config = dict(
    train_examples=97085,
    translate=0.12,
    encoder_inner_norm=False,
    decoder_attention=False,
    residual_init='none',
    optimizer='soap',
    beta2=0.999,
    learning_rate=0.0028,
    beta1=0.9,
    eps=1e-08,
    precondition_frequency=10,
    decay_fraction=0.2,
)
Rows from block 13 of the encoder, named by matrix and row number. Rows with one number belong to one neuron. Each number is 128 + 24 x the weight over its row's rms, rounded and kept within 0 to 255. All counts start at 0. Numbers have three digits each. After the name is the row's rms in percent of the matrix's.
# gate: MLP gate (encoder.blocks.13.mlp.gate.weight, 256x96), inputs 0-95
# fc1: MLP up (encoder.blocks.13.mlp.fc1.weight, 256x96), inputs 0-95
# fc2: MLP down (encoder.blocks.13.mlp.fc2.weight, 96x256, transposed), outputs 0-95
gate.144 211:087074128066107157128128128128128128179128080128128084128128128128128110128128145112088128128128125128124128128160119138169128134128128128106128104165128103012128121152128185128128128083128170128119128128128128077128140128128167144120119128140128155128150103128128128092128128149128100128
gate.145 129:128136151128128128182091154177111094194128128151128171128157128128130128128182108128180110133112128128128151180128128099165090128128097167128128127128128116128153128128110153128128128128132128128128143128128222128128096128135108131109128128128164106092128128152128080128113128106128074127
gate.146 081:165164169128128128106161128128128091128128162083148151158156122085128158157161128128128164102163128168087092128128103103128102104128128154128113128088128128128128171128128128106128128128128099164169112169128095075158128157101165159128114096156128128153128128157128133128128128085086096128
gate.147 102:113140109128124128144128158153095124084084128128128128128144128152128128135128128128128148091167116128128090104128128151128128135128128182105143097198128128082089128083072158128149101181107128099128096141128050116128160128128128128128095147128128100128128128091128128092147100138128128086
gate.148 119:108128159244128089128128119088128128099118128128164128080128130128128166130128128128081128128128152128128128128128128128112128128096128128128110128128128110128128128128128128128128103128128128128128128079175181128128103128198128062128173128128128128153187128128128118128128128128128128176
gate.149 078:097128128128128160128128100128144128128128153128102138128109107158128092128115094128128148155103084198128128128128128097128154128157128150184128108164096145166128096128128128089162128159103151128101161085128069128160080092106092105128128128128128092128167168115128159148128153128100128128
gate.150 073:128128128163128128128096128096096128091145105128097090155095144096112128160128102167087128152101128158128083169128163128154101097162100128128128128128086128098128128102128128101128128088169128163165174128151128161160097128128128128106106089162128128168128079128128128092128161146128128155
gate.151 123:124186128128128128128119128128169128128128128128167128056128128128148128146128128128128116130128128128128128172128128153128128128155097128142128117128128124128066128128128128107128105128128128162128128128183150128128128128128128067128128128128154086094185208128190110190120128128128187128
gate.152 076:082128117128128128176145130128128128168128128081128128128089128128128124128146106110146153128128128139142128128128182128146089128093146138128128160128128120232070088128195127128165128128115128128102181128128128128128136118139128108128128128186128128149183161128142105128128128140132128105
gate.153 075:099161128163139128098102128151128128128170128164155128141128070128094128128141160128097128117155128128111128180110096128166144128097087128128128128128081128128128128089080088096128128128128171128152104147102128075149158128088104162128072128111128128148097143128156128096128152128128081128
gate.154 123:089128128128124128128107080128128147128128128128150150128123128128128097149127104124109128113128128128128128185128146097128128128116128103128128128128085128104128128209152065128155128121158128109128128102135224128088099103128115128128128102115128128128092128181128128168107150174068128128
gate.155 078:128128114107128071132128098128128128102163110074128128128128128128091093128128128128104128137112174128128128128128109128128128085128128128128128103097128128172128128128194128128128128177128157110128128088165069159173179176128155143109128128128101128129160174128128128128178080128128128088
gate.156 130:128088152128166104154172128128106128126128091105128073128128128128121128128204128131128128083185128162128128105148128169128113148116128128128168128176128128128128128096081128128128155159128128091104128179128128128098103077128168134128155128128082118128097128128153161128096150128153104128
gate.157 102:153128112128075119143128128128180128128128173128128097181128128128128148102101128103128157128115128128128128128119128128128090128146128128059192128076107114128128128128128157112128128103113128128128128164118201053151128128128128128162155128128128128128128121112171081164152128135082123128
gate.158 066:149128162084128156128091156128128128128163128084085075128164080149091165083095106128128128171128128128128128165109092128128128128128128128128143079073128128128166147128157086128108088128092128108128128128128128093128144166128128128128128128187128148128128167103084128100128128114128128128
gate.159 116:128117128128146103128128128125128164128151128128128128114152128128110147128128128128128147128105128128079128128155173128128144128141104167128128116018128128232128133128128156112128146128123118128167086128195128128128115126128085107128156128093116117173118171128128128128128146096128128128
gate.160 071:128128128128165128071128090081157103148166107088160128128128128128186167088087128171128128160167172128137128128128106156128128128128128080128086128149165128128128128128147128093128128160093095128128151128096148128168161128128128094128128096166128128128128148082128096154128128128161104128
gate.161 093:128135128128173090128128109151089128099128079088106151163141171128128172121130106112128144128161128092141139161128152128128128128150102172128128128158156128176092172159128103153089128128144128144087106151151128166128151091094149128128128128150102128128149103082128174128106128087087128128
gate.162 102:128128147158171128100157128128128128128152175151102120053128148128149167157128128124080128098128154153128128140167128106128167106128153087128060128096128162167102128115128104158138131128131150140146128093128128181128128128093128086106128158128141128107128160128128128166106128147174128103
gate.163 083:128128091128128159105101158144094128139128088112128128068090078128160089171128128148128128128172128072128155128128109128090165104128156163173093128128128128141128154128151128170089128128103128084128128128100088099128128134128147149128097128099100152128128128128090128100128128158180128128
gate.164 135:128128128128128094096128071128099128128095128128143128178134151128128112105128062128156087128172128128128128107128128128128169128149120170128128097128136128056163128151047173150128128128128141128105091128128077128128141093128128159128128128128128128160089091128128128128128154168128145110
gate.165 087:128160160201164128128128092107176164145152118128116128125128129128128128127095104158142166128128128128095115128128128159096128172091168128128128173128112128201097095081128128118128118179087085128128137128180105117128113128128129095128122174113169128128128130128128127128128124142128128154
gate.166 079:150168128128082128128128128168128128128159128128128128128128093128095097087102164128084128094128170128106152128153101153150128095128149128128128100139091128144107153128164128128155128142128103098161128072151128152128146174098128093100088168128128128100128097105169142128093128128082094089
gate.167 202:128128128057128068128128128203158128085116148128128051161128128088191137128128092128128128124135153161135106128149102128123113110106128109128167128165128086084128128128093128128128128128100128113128128160109123128074154128144158097128128143128117128151128135128128136128087135128136128139
gate.168 083:144152128128137104128163145128128142149161128160101100128104128128128097103128159142128099128128162213157128151102092128095170135128128103151128159092128170107128128093147128099128089154106155161128161128128162097110128151128128155128092097165148087158128128128110128094169128128085128145
gate.169 229:104128138128128128128169128128128128132150128128154130164082128128175118142128128128111128149151153128128128128097145112134154105127145094096131106206122111128128128240128115138128128128160151128128128128093128117104105128080168128080114140118128121128128128128097184118087128173128128107
gate.170 081:128128128128089096154128074110128137085147161128128079128128104128128128128128128128085128128128128203146139128170100128108154128128093073128128128097128128128084079128160128147128128128128128128162128128109128079165118162128163133128128166166128086128190128128128091128128128098094148128
gate.171 070:080166128128128128170128180082128166128147128163128128128128101078165097083128073128128081105128128128158128128165091128159128128128128128175172102128128128128128128144161153166128137163128128128128159091096128098159128128128154128128144128097128156162149128128128146155159128149128128077
gate.172 170:163128128128160128128183110128128128128128089118128050128128169128090119128112091094175128125128128128146128128128103115128150128147165147147187128235128105128151128128128128128128155128128157128128128128081128130131128128168128128128128128128128152128069125128128086095128159128128128149
gate.173 066:102128128090128074128128128093088128128128091101087128148155157128128128128128164103159095128173128128128159128096088128128099175128151099156128128128089102128128128128086128110128092128128151085128098156174128128091091128089128165128128128107151128104088128157103146128128128128089162169
gate.174 078:128128093160128128140128168128128128128169128128128150091093128162148142128089153128128128128096089128143166154128090128169113099105128128101128093167128093128128128128128166093161150128128150094128099128128128128128162151153103092088128150157096099097094169171098146128108163093101098163
gate.175 085:128117128128128128128096128159155094159087171128095128205128173160078128128128138128128128083145159128128077128128155128156110086128102178128128104065128164159148128128091103142128166128128086107150128152128128128128128128128128128128104128128128109128128128175156128128128112128085128162
gate.176 141:089128128128128128128128128108128119111126112128128159128128084128110128128029183092112111183128141122128128155128116128128128163128128128128152128212128150128128128128128164119128177066128128103122128152128128118139127128070123143089128151128108116140128128084128128128091128173151128128
gate.177 111:128128081114075169128148128152128151128128128149128128128154079128136128128096128128128112128094091128128125128128081128170128103128151094128128132128121151128128079136109132128128128068168166145163099128075237128128128154128128128138128099128128146092140128128086128099128128128128128116
gate.178 075:115128128087128102102128174099128089128128128128118087079075128169128128128198128173128113072128115128128128150169096128115128128128091134128128128128128128128071128170128128174128128128128128128099128128128128068128103128128167128207128128143168106135160128128128128117128128128128128146
gate.179 086:128173167172081128164150095128158128158154128128144128125128128086177103128163128128105128128128152128106128167162085091128128099148160078056128128128128163110128128128149141102161128156118100128124128166159128155128128149165099128128128128109165082100090128128128128108128102128128128128
gate.180 242:128128128128151128114163095128107128128101099128128060191120128133128128128199088105178103088150111128128128128123128128156128128128150189151151098157128136043132128128089184138128128147128114092128126145128098128129128128128128128114144118128128128128075128128128099087128121128128128128
gate.181 130:155101128163134198186128164128128128205100101128122128128109128092153128117155128128115156128179089128069145128128149128128092166165128128128128128128158094128128128128128175169128111166175128128128081128128128073108128118128142127128128116128128128172128159128128128128128133128128128128
gate.182 095:159157128128128128094155158189128103128128155166128142128128128173079128166128128128128077128128128133163128128128128100128099148106145128128185089128128128079128128133127128108128128144157128128128128176103128069128128128108128175153086128076128107087089135128128128128170128128075128111
gate.183 092:152087128138128079128128116128128128063138084139128128059098161114128118110128128128142128096128128128128128128142128167104128128146128128128128159128128154150128114128135128128137149128069128088136109128152028128137128089167128128100173150128121150170128128128128128108128106128191110128
gate.184 162:128137142128168128128130128080110128128153100159164128128128128128140128154128147172128128128128128128128165128087128128128095128128128148128128155128128128128128128043128128113154128128087128139152093072144091190134128169102062061128145122128147127151184142128104153161119128140128128128
gate.185 099:150128114147128128128100142155113128128128128128176128128128181128128128153175074128128161151172155152051128174128128116128128121158128128128170111102128080128128103128128128174120074128128128141128128128128067084128117109128128128128128128128159128127128128128128051128117128076128128101
gate.186 090:099128128110091143110128128128092128128147128128154089128128104128183117155135096128163103147128128204096128128128098098102128159128106128082148157071128146110128144157143091128144128128091128086128105128128094128162128128128189085098128128128090141128112140095149128104138088128090128128
gate.187 077:128090128128128158128160160169162128088128098104128128178128128101128108128146164178171128163128096052155128128128164096128085167128128128150125098099128128181128150128128128158105177128128175105108140128128128128128128128087128128128128128128128155162128128128128128128163128148169128168
gate.188 084:128145128103174132162128097128128154085128128128176159128102128128094160128128163128128095148092128128153105145128123128128128154128104165175128128094142101171085152096155086144088095128087128128128172128128068128093128128128159128128128128154128157128128128161158128173111128096128174128
fc1.144 208:175178128200128128128128149128148128069128173128128128128128128128128129133128128128128106128128128128128169128128132124128128128101128128166094150081128128242128115103164128128128136174124128128159153109128128183099128128128088108128168156144159128128128128139146146128162128114130128128
fc1.145 082:142128097107095128120142128154162078200128159128092128128128167128067087150128128128179128128128082128128128128111077140128089147128128128067128128128128128087128128128128163127128128128128142076128128167128128128097128100139128134128128153168164128128074128128128128128114173128084128128
fc1.146 082:113157153128084124168160115128128128128101106128128156128156132090128128128208094128114128137177161134061128128128128128158104177166128177128128128128121128128135128128158167116160128128177128169106168155112128080128112168128128174128101128128128147128128128128158128098148128128128128154
fc1.147 075:128128128110086175128162128128098128128163128165090169164128142069128128128100128128128097162128128175128165128165170101128153154128119128128128128128144169172162096174128128159163128128169146128128117171161195145121128128128128157128128094128128128128161117128119128164128167128128128123
fc1.148 140:128089134128161170128162128160128094140131128156143086170128164128165128128128128099128145128128128128128128138128101118128128128130128128073148089208128128039165151128128128155128120093128128128128128170128128101132128073128128128093107113135128153128128067128100128128128128141173128128
fc1.149 113:188137128128128128142128175128128093098130128128128128128093174128120128148128128183128107070128118128128077128128128128128152128149137180128128157128112128128068128074128105116103132128148135128128128103128041128128128128128093128148177128094091118128128128160118128128128128067118105111
fc1.150 066:128128128128083128128128128108128087128089128148163112203128094128128128145201152096171144088128088128075151183128153128101128128169128128133128128128128128128161128165110128128128128144099128155105128128109212128128128128128100128093141152106128165142128128128104101128114128128128128128
fc1.151 145:128179128230128128118095160128128128128128172145128128128108128128128108128113128173128110128128119128128128128112128112128126128128128101128102180128115128128128128094218080128128128128134098133148128096179128128103118175121128092128128128128128092128128200112128128128128128113089128143
fc1.152 135:128146164190090134128128199128099110128128128116128128128101128128157128128128110163128128128103128128128105128128161128128128128128128128130128128128128128243128128128128066128128128128160084128128128128187179128099080143113128128128150128128128128132174128140128185098128128128128128128
fc1.153 075:103094146151184128128164099151161102144128166152128128128164162152099097128149158165128128098128128151128088089110128110153167097128165087128158099148156152169150128112149128161154128160092128128152128128128128161154153128128128128128170147150084128128128128149152114104110128101170108094
fc1.154 084:101145128097128113128128101128133147128128128093128142069115128096128097155128174093128128152158128192086107158145128162112128128158128128128156116172128128128128162066128128128097128147128157128079128101128134145165150095093128128128093128128142110128160087158128091092149092094128157128
fc1.155 088:128149128128095183183146128128140128144153139109088156128128098128128128155128104089091102164094076128176118128107128128128073158128128128128128128128142128087157148128128094161163165121128145091145128170128169128095069128128128165128128128119128099076128099128128114128128161128128099128
fc1.156 074:128087108128128128153128128098092093128148128089145128147128114128098163100128128096128128128128165177142092128156128166128177128128128097161074128128128128128128128128128128168091128123128128128150128064128087165114128170119128117128128128128147095128161169128156063154088154128082105128
fc1.157 088:128086128128128128157163162111128097079128128121128128080128103128097128147128128128128101128128128086179098128128128128110152128102093128182091128177128147128151128095128104095128103177128153152102128086128078128087128128090097109128128158141128128093147128128128176128128110128178156093
fc1.158 072:128152128087128176173128128128128096168110128101154128128098099083168128128128090093088165128094128128128128155090128098113099128128157128153147100163156103097151140128128128152128128128128158128128143084128172152100128089099093150151147095128128128088155091098128128128105128158105090142
fc1.159 097:128128133128094128128174128128088128128144128128100133139128093128128091128128154128128099128128128128128128128128128146119128128154128138128128128216121128036166144128054150128133084128128168084128126149128128128128128082111128154128128128128128103087153128163128143082073128163138128128
fc1.160 078:128090154128128178175142180128128091170128145162128102128128130128128153161194128082094102154155128174128098105111128101147128128163141128114145128128128118051128128140073128128128155157128110148128128102098158128128140089128128172128128152128095162128128128163128128128147128128128143128
fc1.161 097:109153128128128128128090093128132128113135182113152128144128063128128128112063128128128108128083156128128128128128128128128128128128128128078128163052119157154128128089170172095175128128107104185179128087120128105128120166128130128128144116128128128128096174128167128128128128119132128128
fc1.162 105:128128138216128087098128128128128128128128127160128128070105128128131128125128128128120128111113128128128128123150180166128150099128150086128088160128128177211128128128128128128137128128069128128142158128167069128128136090128128133128186182128128162144128128128128128128106128128128128128
fc1.163 077:128128160196103128143130128128163153167128173090128128195128161128086128128204128151176128094128128128068153128128116128157090128108128128090128128128128144128134117128182128128154128110106146170128128098113128128150108128165110106148109128144128092128128128128128128128128128073128128128
fc1.164 113:128128153128084155131092128128128121128152166128128147128105128114128128128124216128095128128128128134128171172126128128128128128128128128128128117057128128128085128128231128128128128128115145128161143128159128128128100128128128128128093081128128128085179167123129086128113104102096128128
fc1.165 097:128128128064148160128128162151128128155096092128107128128143128128128128128128128127128128149144135128128128128128128094128128096165140098084128078161151128055156128197073128103128136128159132143105128105077128128128098128099131107125074137128128128128085128128128128128128104110127057148
fc1.166 087:128117128072154128128156128128128136128117128128128074183101144091161092100128128128128096128153128128147102163128077128128144105168111113128173147128153094128128128128091168103141166128128128145128085182128188089128128128166160113145128128128103128128128146152128080096158128128105133156
fc1.167 090:128116104089109115117109098128095140128134128128126148128128128128159128089118154148098085128128145208112128128128144128146109128128128086128072128090128147166128128128149128128118128109128132094150152128124083115164135128151128128128128097128146128099167160107159061144138097128051172128
fc1.168 119:128151172128128128128187075128128127095128146128128047128127128128128134128115128128128128103128135128128089128128086128128128079128140128128192128165128128128145128128128173128128128128128128128157135143128128092128174166128182132130101147079088128167128166128128128128128086059128103128
fc1.169 184:128128128128104141128087105158128128147128125137128128067128145128086136105128133113128128099128094128128156128147140128128128128139128128128128159046128122142070128020128163128156128128128136173152128128179155109128128179128129151128135112144128114124137128136128056128128128128128154128
fc1.170 149:128128128128128158128113128128128123128128110155128165128116128166054128128221128128128128069128128128145112129128128114128120082092116128198128128155128128128130133128128091128128081128136128128128197075128128171128128149129128128168101128128128138064128125166128128128146128099128128128
fc1.171 083:097112128128128078092128149128111161128128113164152128118100077165103105150137159094152094128085153128128128107108128128094128128160128100083156115105152128128172128113159128128162161158128160128097144145128193100128128147150106128158128104128166095128098128097112127109101113127149170160
fc1.172 138:128151128128128120164128128128128133101137128128148185091090128128128140117128144150128113111128128128128112128128128128128140128090128110112066165128154128178128128194177053128128128128128128151148176128128128108128128128076128128128128128128159128128186152128191128128128100149058128128
fc1.173 066:101093159144128155086165128128098128091105128128156128159092128128086089128106128128128128162082084128098128094128168128092128147128088128169151097128128128128128084128128128128128083128169128128128128128149166128164128088155128090168128086128162128077128096107128128128128161106128128152
fc1.174 061:128128103177128128128089128164128128128128128145128163159128128128128128128128128154128174128159182128128128103148148128096105094128168128080128128128128149128097128164089128128128163176162086128128087128166185128128128128172093128128128088128172128128148074128128080095128128128128169128
fc1.175 069:099128128128147102179128128128094159082128095157156128130128090128166128128080128155084128101174086128128103111106128162128128128097128128093082169128128128161128128128114143128097080136150128165128150092087142128102105087153128128128149100128128128128128128095108128095128128128171180099
fc1.176 110:128128122128154092103107140128128128151144128089155135128083166128130128092228065155100128071127147128078128128128115121094152128128117099128102128128128095168128151115128091099128128180142128128128128097128128128112097128128128106127155142092109105128148128128128104150128128075128128151
fc1.177 081:141186128128128109078103094128128128128116091104139128128102152073095111161142089128098100153128128128128128173158128163179128152128171177132121128128128164085178160099104147128128156098128166128111128128143128128155128147128128119101134128100123160128161128169128156099128110150108163128
fc1.178 070:128128127092150128128103128128128128188103105108179112128128128128128093155181128128110128128128128158063128084169128150128128128128128128128104128097128128128084128128128128157175061128111128101078171146128138144128151128097128096128128092092128128128128128128128082158128128070097095128
fc1.179 066:101128158176128108128064172093128128128128175128153128128095128154159101128128128128090128128128128128163128128096154169128128128107128142104128128068128128128154128094184128128128128102139167164128108149164128128089128128077099076128128145171128091128128128128097078128148128128128128103
fc1.180 236:125142128128113128141087128128128128128128128128130202128128128135165128128038186128074128183128128128128173128128128140128116128093128128128089128128128134128128074122128128128128151128125128128137128106162128128128145128128128062139106128183128128112186128096148128161128133189128128140
fc1.181 090:128158128110142082102128128162171128151168102128154128128100128114103128128128128128128128143092128043096128128128107128128152098100128128076110165173128128128094128166128112094150175128096128109128128108146193128128128161128128128128128163100128119147096128087128105128101119128141166171
fc1.182 112:128128165128081181128128151172148085186155128128128107231128128128149119128199084072128100114100128128112128128128128116128114104128128128128162100128109115128128128148128128159128128099128128128154128178128128082128128128128128134128128128128128138128132128128128124128128170134067128122
fc1.183 068:128174128128098175128079099172161128111128128128104128122103091128128128128103150090128155128128128066128128128128128144171128128144128171149128095128111128128098183163107107102128128128128128128128142157164181171128128093128153106152162165128105109128142128163128094100128167166128128161
fc1.184 192:128128132128128128128128128128136128128115128128127072238139128128112128128128128128159107097115128128128128128128128128128163128156152128063157128128102138046158128203128128113128118128128128128126128179128136128128128103147177128098128097121107133120101128129121065094136128128128128148
fc1.185 116:128128133132128128087115128128128128047128128179087128128128128111152137128128176129149128114128152136220128110078130137134148125144128080144128128152148128167136128121128147077128190128128140128128104128101182128112137128128128147128128128128149158128096128135128190128092128128164128125
fc1.186 151:122128128158128129128128180128117143128128128150109182128095128128071128128211128128146126128063128131180163128104128128085128128109128143128058142128135157163113128078128103128151128183128104150128126104125118174128128122128096134128128136144135110076115134128128128128128128143128087116
fc1.187 113:111060128104128128128128177097153128128086087128128133128102128128128173162128128128128158128154153128128099060104128128128174128144161128204141116128128128128103128128094128128128172191128128128128128128128128128128128128126152178117167159136071128128139103106128128128168116106128128102
fc1.188 076:128128141128101131128105128128128139194179088128128104128128128090128087128153128128128175160113166128128168128154127145173156128166101128091128141128128128128178128148153123128153128092128128166149122120086179070154128128128156128157128136101128097162128128146128128148146167128169083128
fc2.144 194:076128128087129147128119128099128128128157128128128110128128099128128135158155128128128128091094128128162128128168128128071128184140128128175128128088128159189128128148086106151100128128128144080098128128128128185128128128128097128081141128128128098165128128128145128128065128091128066131
fc2.145 095:128128168128128103147128197169128108176128100173175117128128128177128128128093128128128128128109144117128085128105128151128128087114128098128158128115128128152159139175128128128128128157128164128163128187154157128128099128074128118128128128157088128128128049128083128128128128149128128128
fc2.146 085:148099128094177128111170098085128128128118092128128128094093103128128146128128110156128128128099128105117128128076107128092087189106128128082128128166128179128128128144128163090149128128155139098167128128128128113110156128128128172128153128151087128167128128160128128166128147128127174077
fc2.147 087:128128146083129089147157135128128128081162128128128164128128128166128154128128128102128110128128128128128128077128128128131128128128128174128128128091128088128091103148086150079147092128070154128106128128089174163128128128128128128151101094164105143128117204128174103168154128128165128128
fc2.148 126:108128128128128128128078100098128159080128104128128102128128102078166128154128120146074108142128128126140171128128147128076158128139128126195128128128128124191128128128106128128128128082098128128076094128128156175077148128128095128128128128128152128128095115128128122128128128128102057150
fc2.149 107:111135128128128128156092128139128125065155075128128128130128150128128128108084128128140104067128173128128128128094128128128120128128150128128088165128154098128204074128142128057128161128153158128128128107096128106128157128128128159128114128154132128104128128128118165172128128189154128128
fc2.150 060:128128128128128128157128160175128128128179163083128080162128128078102128128085128128128128128128128128128128165156128128128074128128128152162128128155088128128162167128157128128128128102128128070128128128106128097128150128174168165128128128087128101097128197128177112128128128156128151093
fc2.151 121:160171139128128128128118128128128095153090128128148128161128128171076162128130128128173128128128128096083128097128128163171153128169128134128128116171128101128176096096128128117128151153128128128196128128108128128156117128172128099173128128174128170128128128128128132128140092128177186128
fc2.152 141:128128156128108128170125128128128128128128128128139131128094128128128128106128134128128128128128128140122095095128137128157099128122128128128156168128128113086228128066128168155125131128153149156145172128094140078163128148128128128188170128128114128128128137128128128165128087179128199128
fc2.153 071:128128128128128156128174092128165169085167128128160150097128128128148084167128128156128103144128128128128168099128128128128089099128128163170128102128128087128128151128082128175128128110128175128128128128100128128128128156158128156159181080098128156102086128128147097128092161099160128128
fc2.154 099:128128087089068128155128107171128128128128128128153128129128104138103113128128128108106128128103115128128128128127155128128074093128154089157157121100146161128135128128128093128128095201100128128147118128128128110128155086174098082110128079128128172128128128128145128146098128047128097138
fc2.155 085:094086097128128149128084065128128114084128128128088128149152128137128128128128141161077151128149128128128128115179168128091140128110165128128139128077128164128088128069082096128144128088128163128128081128114128128142128128173128128128162128128112128128077128128168128109157128099128128128
fc2.156 095:100128137128128128128128128072128128128193128128128145128124128149128141128119128082128111184083157154138128128091162081128128128163091128128108151128156114160190128074128128128128080066131133128080113119167161167128128128128089128128128128129128128128128128128128107153128164128128128180
fc2.157 109:128180128118128096145128128128128128084128128200089128128158165130114128128089044093128128128128128136171151128128140109128128128148151128173128156092128128128150140158126162128085107128128174158128065128105128128115128111092128128128128079128172156128128128149128128156128128166149123128
fc2.158 072:087128128128158099093160157152128128170150100153128103166165160128128128153128081128161128152128128106128109175128128162096128102128173104128128157161150166128128094128099160154128097128099128096128128128128128128128128093128153176128128128093093101128092152128157091159091128090106162128
fc2.159 095:128128128128128087094128087128128163068104093128128115128128139128174128128106128128128128128128128153157128128164128098097104128113114128128128128082128128186093152128128128128128128128091177128102095157128128177083115152128081128086128081088128103128098116128109128153128128082150068128
fc2.160 087:092128115128115152128128075089128128084128128102153148106128148148128128161128145171128128128128109128170128128152107128128128128153128128128094128128128128101128128058078128094152095128106128128128107128165164168128172099128128128071128088128128128153087128176162192128149112128128128094
fc2.161 076:128128128128164147128128094128128128128099128128128158100139128128172097128102151128128173093148167161169162103087166128128128163159117128169149167128128128157171081089128128081128098100154128128128097158128128128115128128128097128143116128128075128100101188128100128090083148128128128128
fc2.162 099:128184128193128162171102128128152137174147128123160156128128128128128162128128108128184128128128128128128128075128148150128150115154154094091128128128144128128179128095128113128128128128178153155179157128128168128128128140128156102128128165128128169150128056099128125106128134128155128157
fc2.163 081:128104128128128128128128114128128128128168128128097100096128091111128128104093081128128128109128153128128084128142128153128159089128128099110103087086160103169128140178095116128143128083093172100128128128080112128155128107074128153128165128150128128151128087101130085110083106128165096110
fc2.164 109:099128128128128128128128146102147128099169128085128128128171128094171128128132128128092128158079128130128157128128128128111095128142128128174157148061149128128067155128078128150148114141128128128128128128108128128091128128128086128128128128097128084088128168149128108128128128072079063128
fc2.165 099:128128128081151109097128128128111115094104148128091084128096128100128086174128128128128128128128100128128128128128119106128108128128128111128156128067128128165088156160128145128128089114128128128066083127128096128128159128128101128088107064128104089155128128150128170177128128098128075149
fc2.166 076:167143147154101085158168128092142128128128096089128149150128128156153128128173183116152128128128128128105128172128128147148128128169128147174128147128128128128128128161086145128171152147151094170082128128128128107089174128109128128128128167163128128089092156128128128128128177128104088102
fc2.167 143:128112128128128146140128165058128089128128083128128104128128135128103128128154202154128128191128128128128128123128128094128128080128087128128128128128128167205165109128128128128128128087128128128128091128128139123128137128128090128110128174128118082128128128128145125128128128150199086165
fc2.168 104:113087097128105133128142146128145102177128096096163131128128085166128128128128128105159128128162128128128128128097075098157128128128063160128128128128128112128158128190128095128128150128128084168153209128128128128160132128128128124170082118163128128092128128128128091136128128112128087128
fc2.169 192:127128128128128128128137128122108128068067117128128104128128128098128128133095128128128128177085128163150128128189152096114110128108128128128127128081128139188128091128117101128128092125117128098064101149128128128128128128160128128128128064095150133095128082128128128128128128069128069128
fc2.170 124:128128134128199137128165128128128111128118128145104128107063164118131128115128128135128128128111093145128128128151128128077128128070128128144133182128144128128128180138128128128077128112077128096085128128124128128128128128128088128128083042143152128128091128128128128114128109128059114135
fc2.171 083:128124128099086128100178164107128128128128169128149128128128102128089128089128128128114145171096128095150128156155128105176128078098144128081113128128105163104149188128173128106117128175103128128155128128128087128128128128128128100128128128128171128128094089128128088128128084098094128090
fc2.172 151:100103096099158128102155128128107119128128094128128102098154128128128098124141128152084128137098108152128128128128128096084153128128090126128111130091127128128069153179128093100128128089128082128092093128147123174128126128128128128081128152103128120106081146163128128128108193102110083155
fc2.173 067:156155089090086091165128128128128090128128128158168097150151091128128128089128097160106128105164128163151177128128158094128128145128086128128154166160128164152093128128128128128105128128128128093163128128164128128128096128163128149128147165128128128180099128158128093168128128128128163091
fc2.174 070:097128128128128128128150165128128128128128086128107157165128170173128095095077128128128128083128161095158148128095128086076128128091151128128154092128128128128175081128128128128128104087128128128151128161102128128128165150128084160091128141093128128106128128096169099098128128173147128157
fc2.175 080:104128128096101098128128158128128128128162128078110128162141149128128128116109128160165128088128096128128128158128128128128097128128095160128163160128095128128128102128128128145160099156128091099128128082164128153128155128109128096093145128170128128174128176174128185128128173128075113078
fc2.176 120:128079121128099128128128128128110165112128109125089141102185128128128128143128076128128106128092130144153115150128138128128166128129186151177128128090092128152085094128128105128143068097099183148126128128128112128128126128128128128090115113128140128128128116128128073111083172094172095128
fc2.177 090:153128128100128155162128161128140128141167128177158105128070128128093128114148128138128151128128128101128117128128128128155128128128103152128128106128146128094111087128140174128136128086128165104165182128093128128128128167128128128128167144128092152128167192105168128108157085171070128128
fc2.178 086:128128154128128128128177107089128120128180128177177128108057128128120097128128193128098128128157128128104102128151128128128112191100093088075128128187128113128128083102128128128128128150128128128128167128128128128128128163128128128168128087128128153128103128167119128128117154106128148146
fc2.179 079:128096128086080128128128128165147128158155128128100128180150128128145128168164128128128164128128162128158106124175128128128151085128128128169128128128107172128095179139128128128094128164153128128090154128102153128128128146166104128128128166109174096072128128093163128179128107128102107128
fc2.180 234:128095128128162112128149128106107128113168086128128128128128128104151128128168128128074128128094124135132128142128128098086109197107128131128128125128133154128094161156085128128124146128091128110066121083115128128101128128111087128128067107128152091095098128169128128105138128115078072128
fc2.181 106:172128128128067128128128172128087128079117121128128169126128128101128155128111128128128128128128111128158097128115148108141076128128128128090128128091128128182128128186128128114128156128107151120128128128128120128128128128166077128128128128150116110128096054155128067076098099140128082128
fc2.182 107:128155128190120104128128168175110128128128128178128128128128128128107147129128128128128128104128095128086128128103128137163179114128135128092128128101116067109128154217128128128098128095092128116175128128103108128145128128092128128134128128128104128128128078093128069089128088128128138115
fc2.183 086:128128128073099128108150097128164128092128128076128128128128101099128102128093098108095128087108107145128128128128094175128128097092103128128128128103128111096128128066128128128157153174128128128128103088128128105098119128189166128085171089128107155128128150096096128128128128089128149128
fc2.184 167:147128102068128128128118128128128139128128128072154128128128128080158128116136163128095128128096128129151128187128128099110128171128126108128169128080140128128128128128128128155128104142128128128079128128114128128095128128153128128083128128107147109138097128160162184128112166070063077092
fc2.185 105:128128107085128128099128128128128128128128128084103144112157128149141128092128103128128128128128078128128128128166128097119108128128140083128128165066084128160065166128128128154116128093128135128104128128128098137069128128085128128121128174105128128128152049128128064128128151128128093128
fc2.186 126:128128104128131128128147058188128128128128128128085128116084178124128128128111128148105112128128128128127128128105121128128128096128128159128128180128130128128115157057128128103129110128087128128128079058128109094094107128101159185128128120112128128142128159163173128181128094126128137116
fc2.187 084:165128128099128133128128131128161128114128107136128096128190106128128128168110128148160152158128128068128088128103128128128128128128163140115128159128155098146146155128128128128166128192168128165124096118135128085128128080174128136107128162128128128138162128100073128128109128128191171099
fc2.188 063:128128109128088128095128093173128128128128128104128128081095128158168128128161091128128174160091093180128128191128128074128128128128097157128128080128128171128128128160152128128128128128128093098128100162128128088101128128128158128128128128128095078128128128151071128083128128128128128149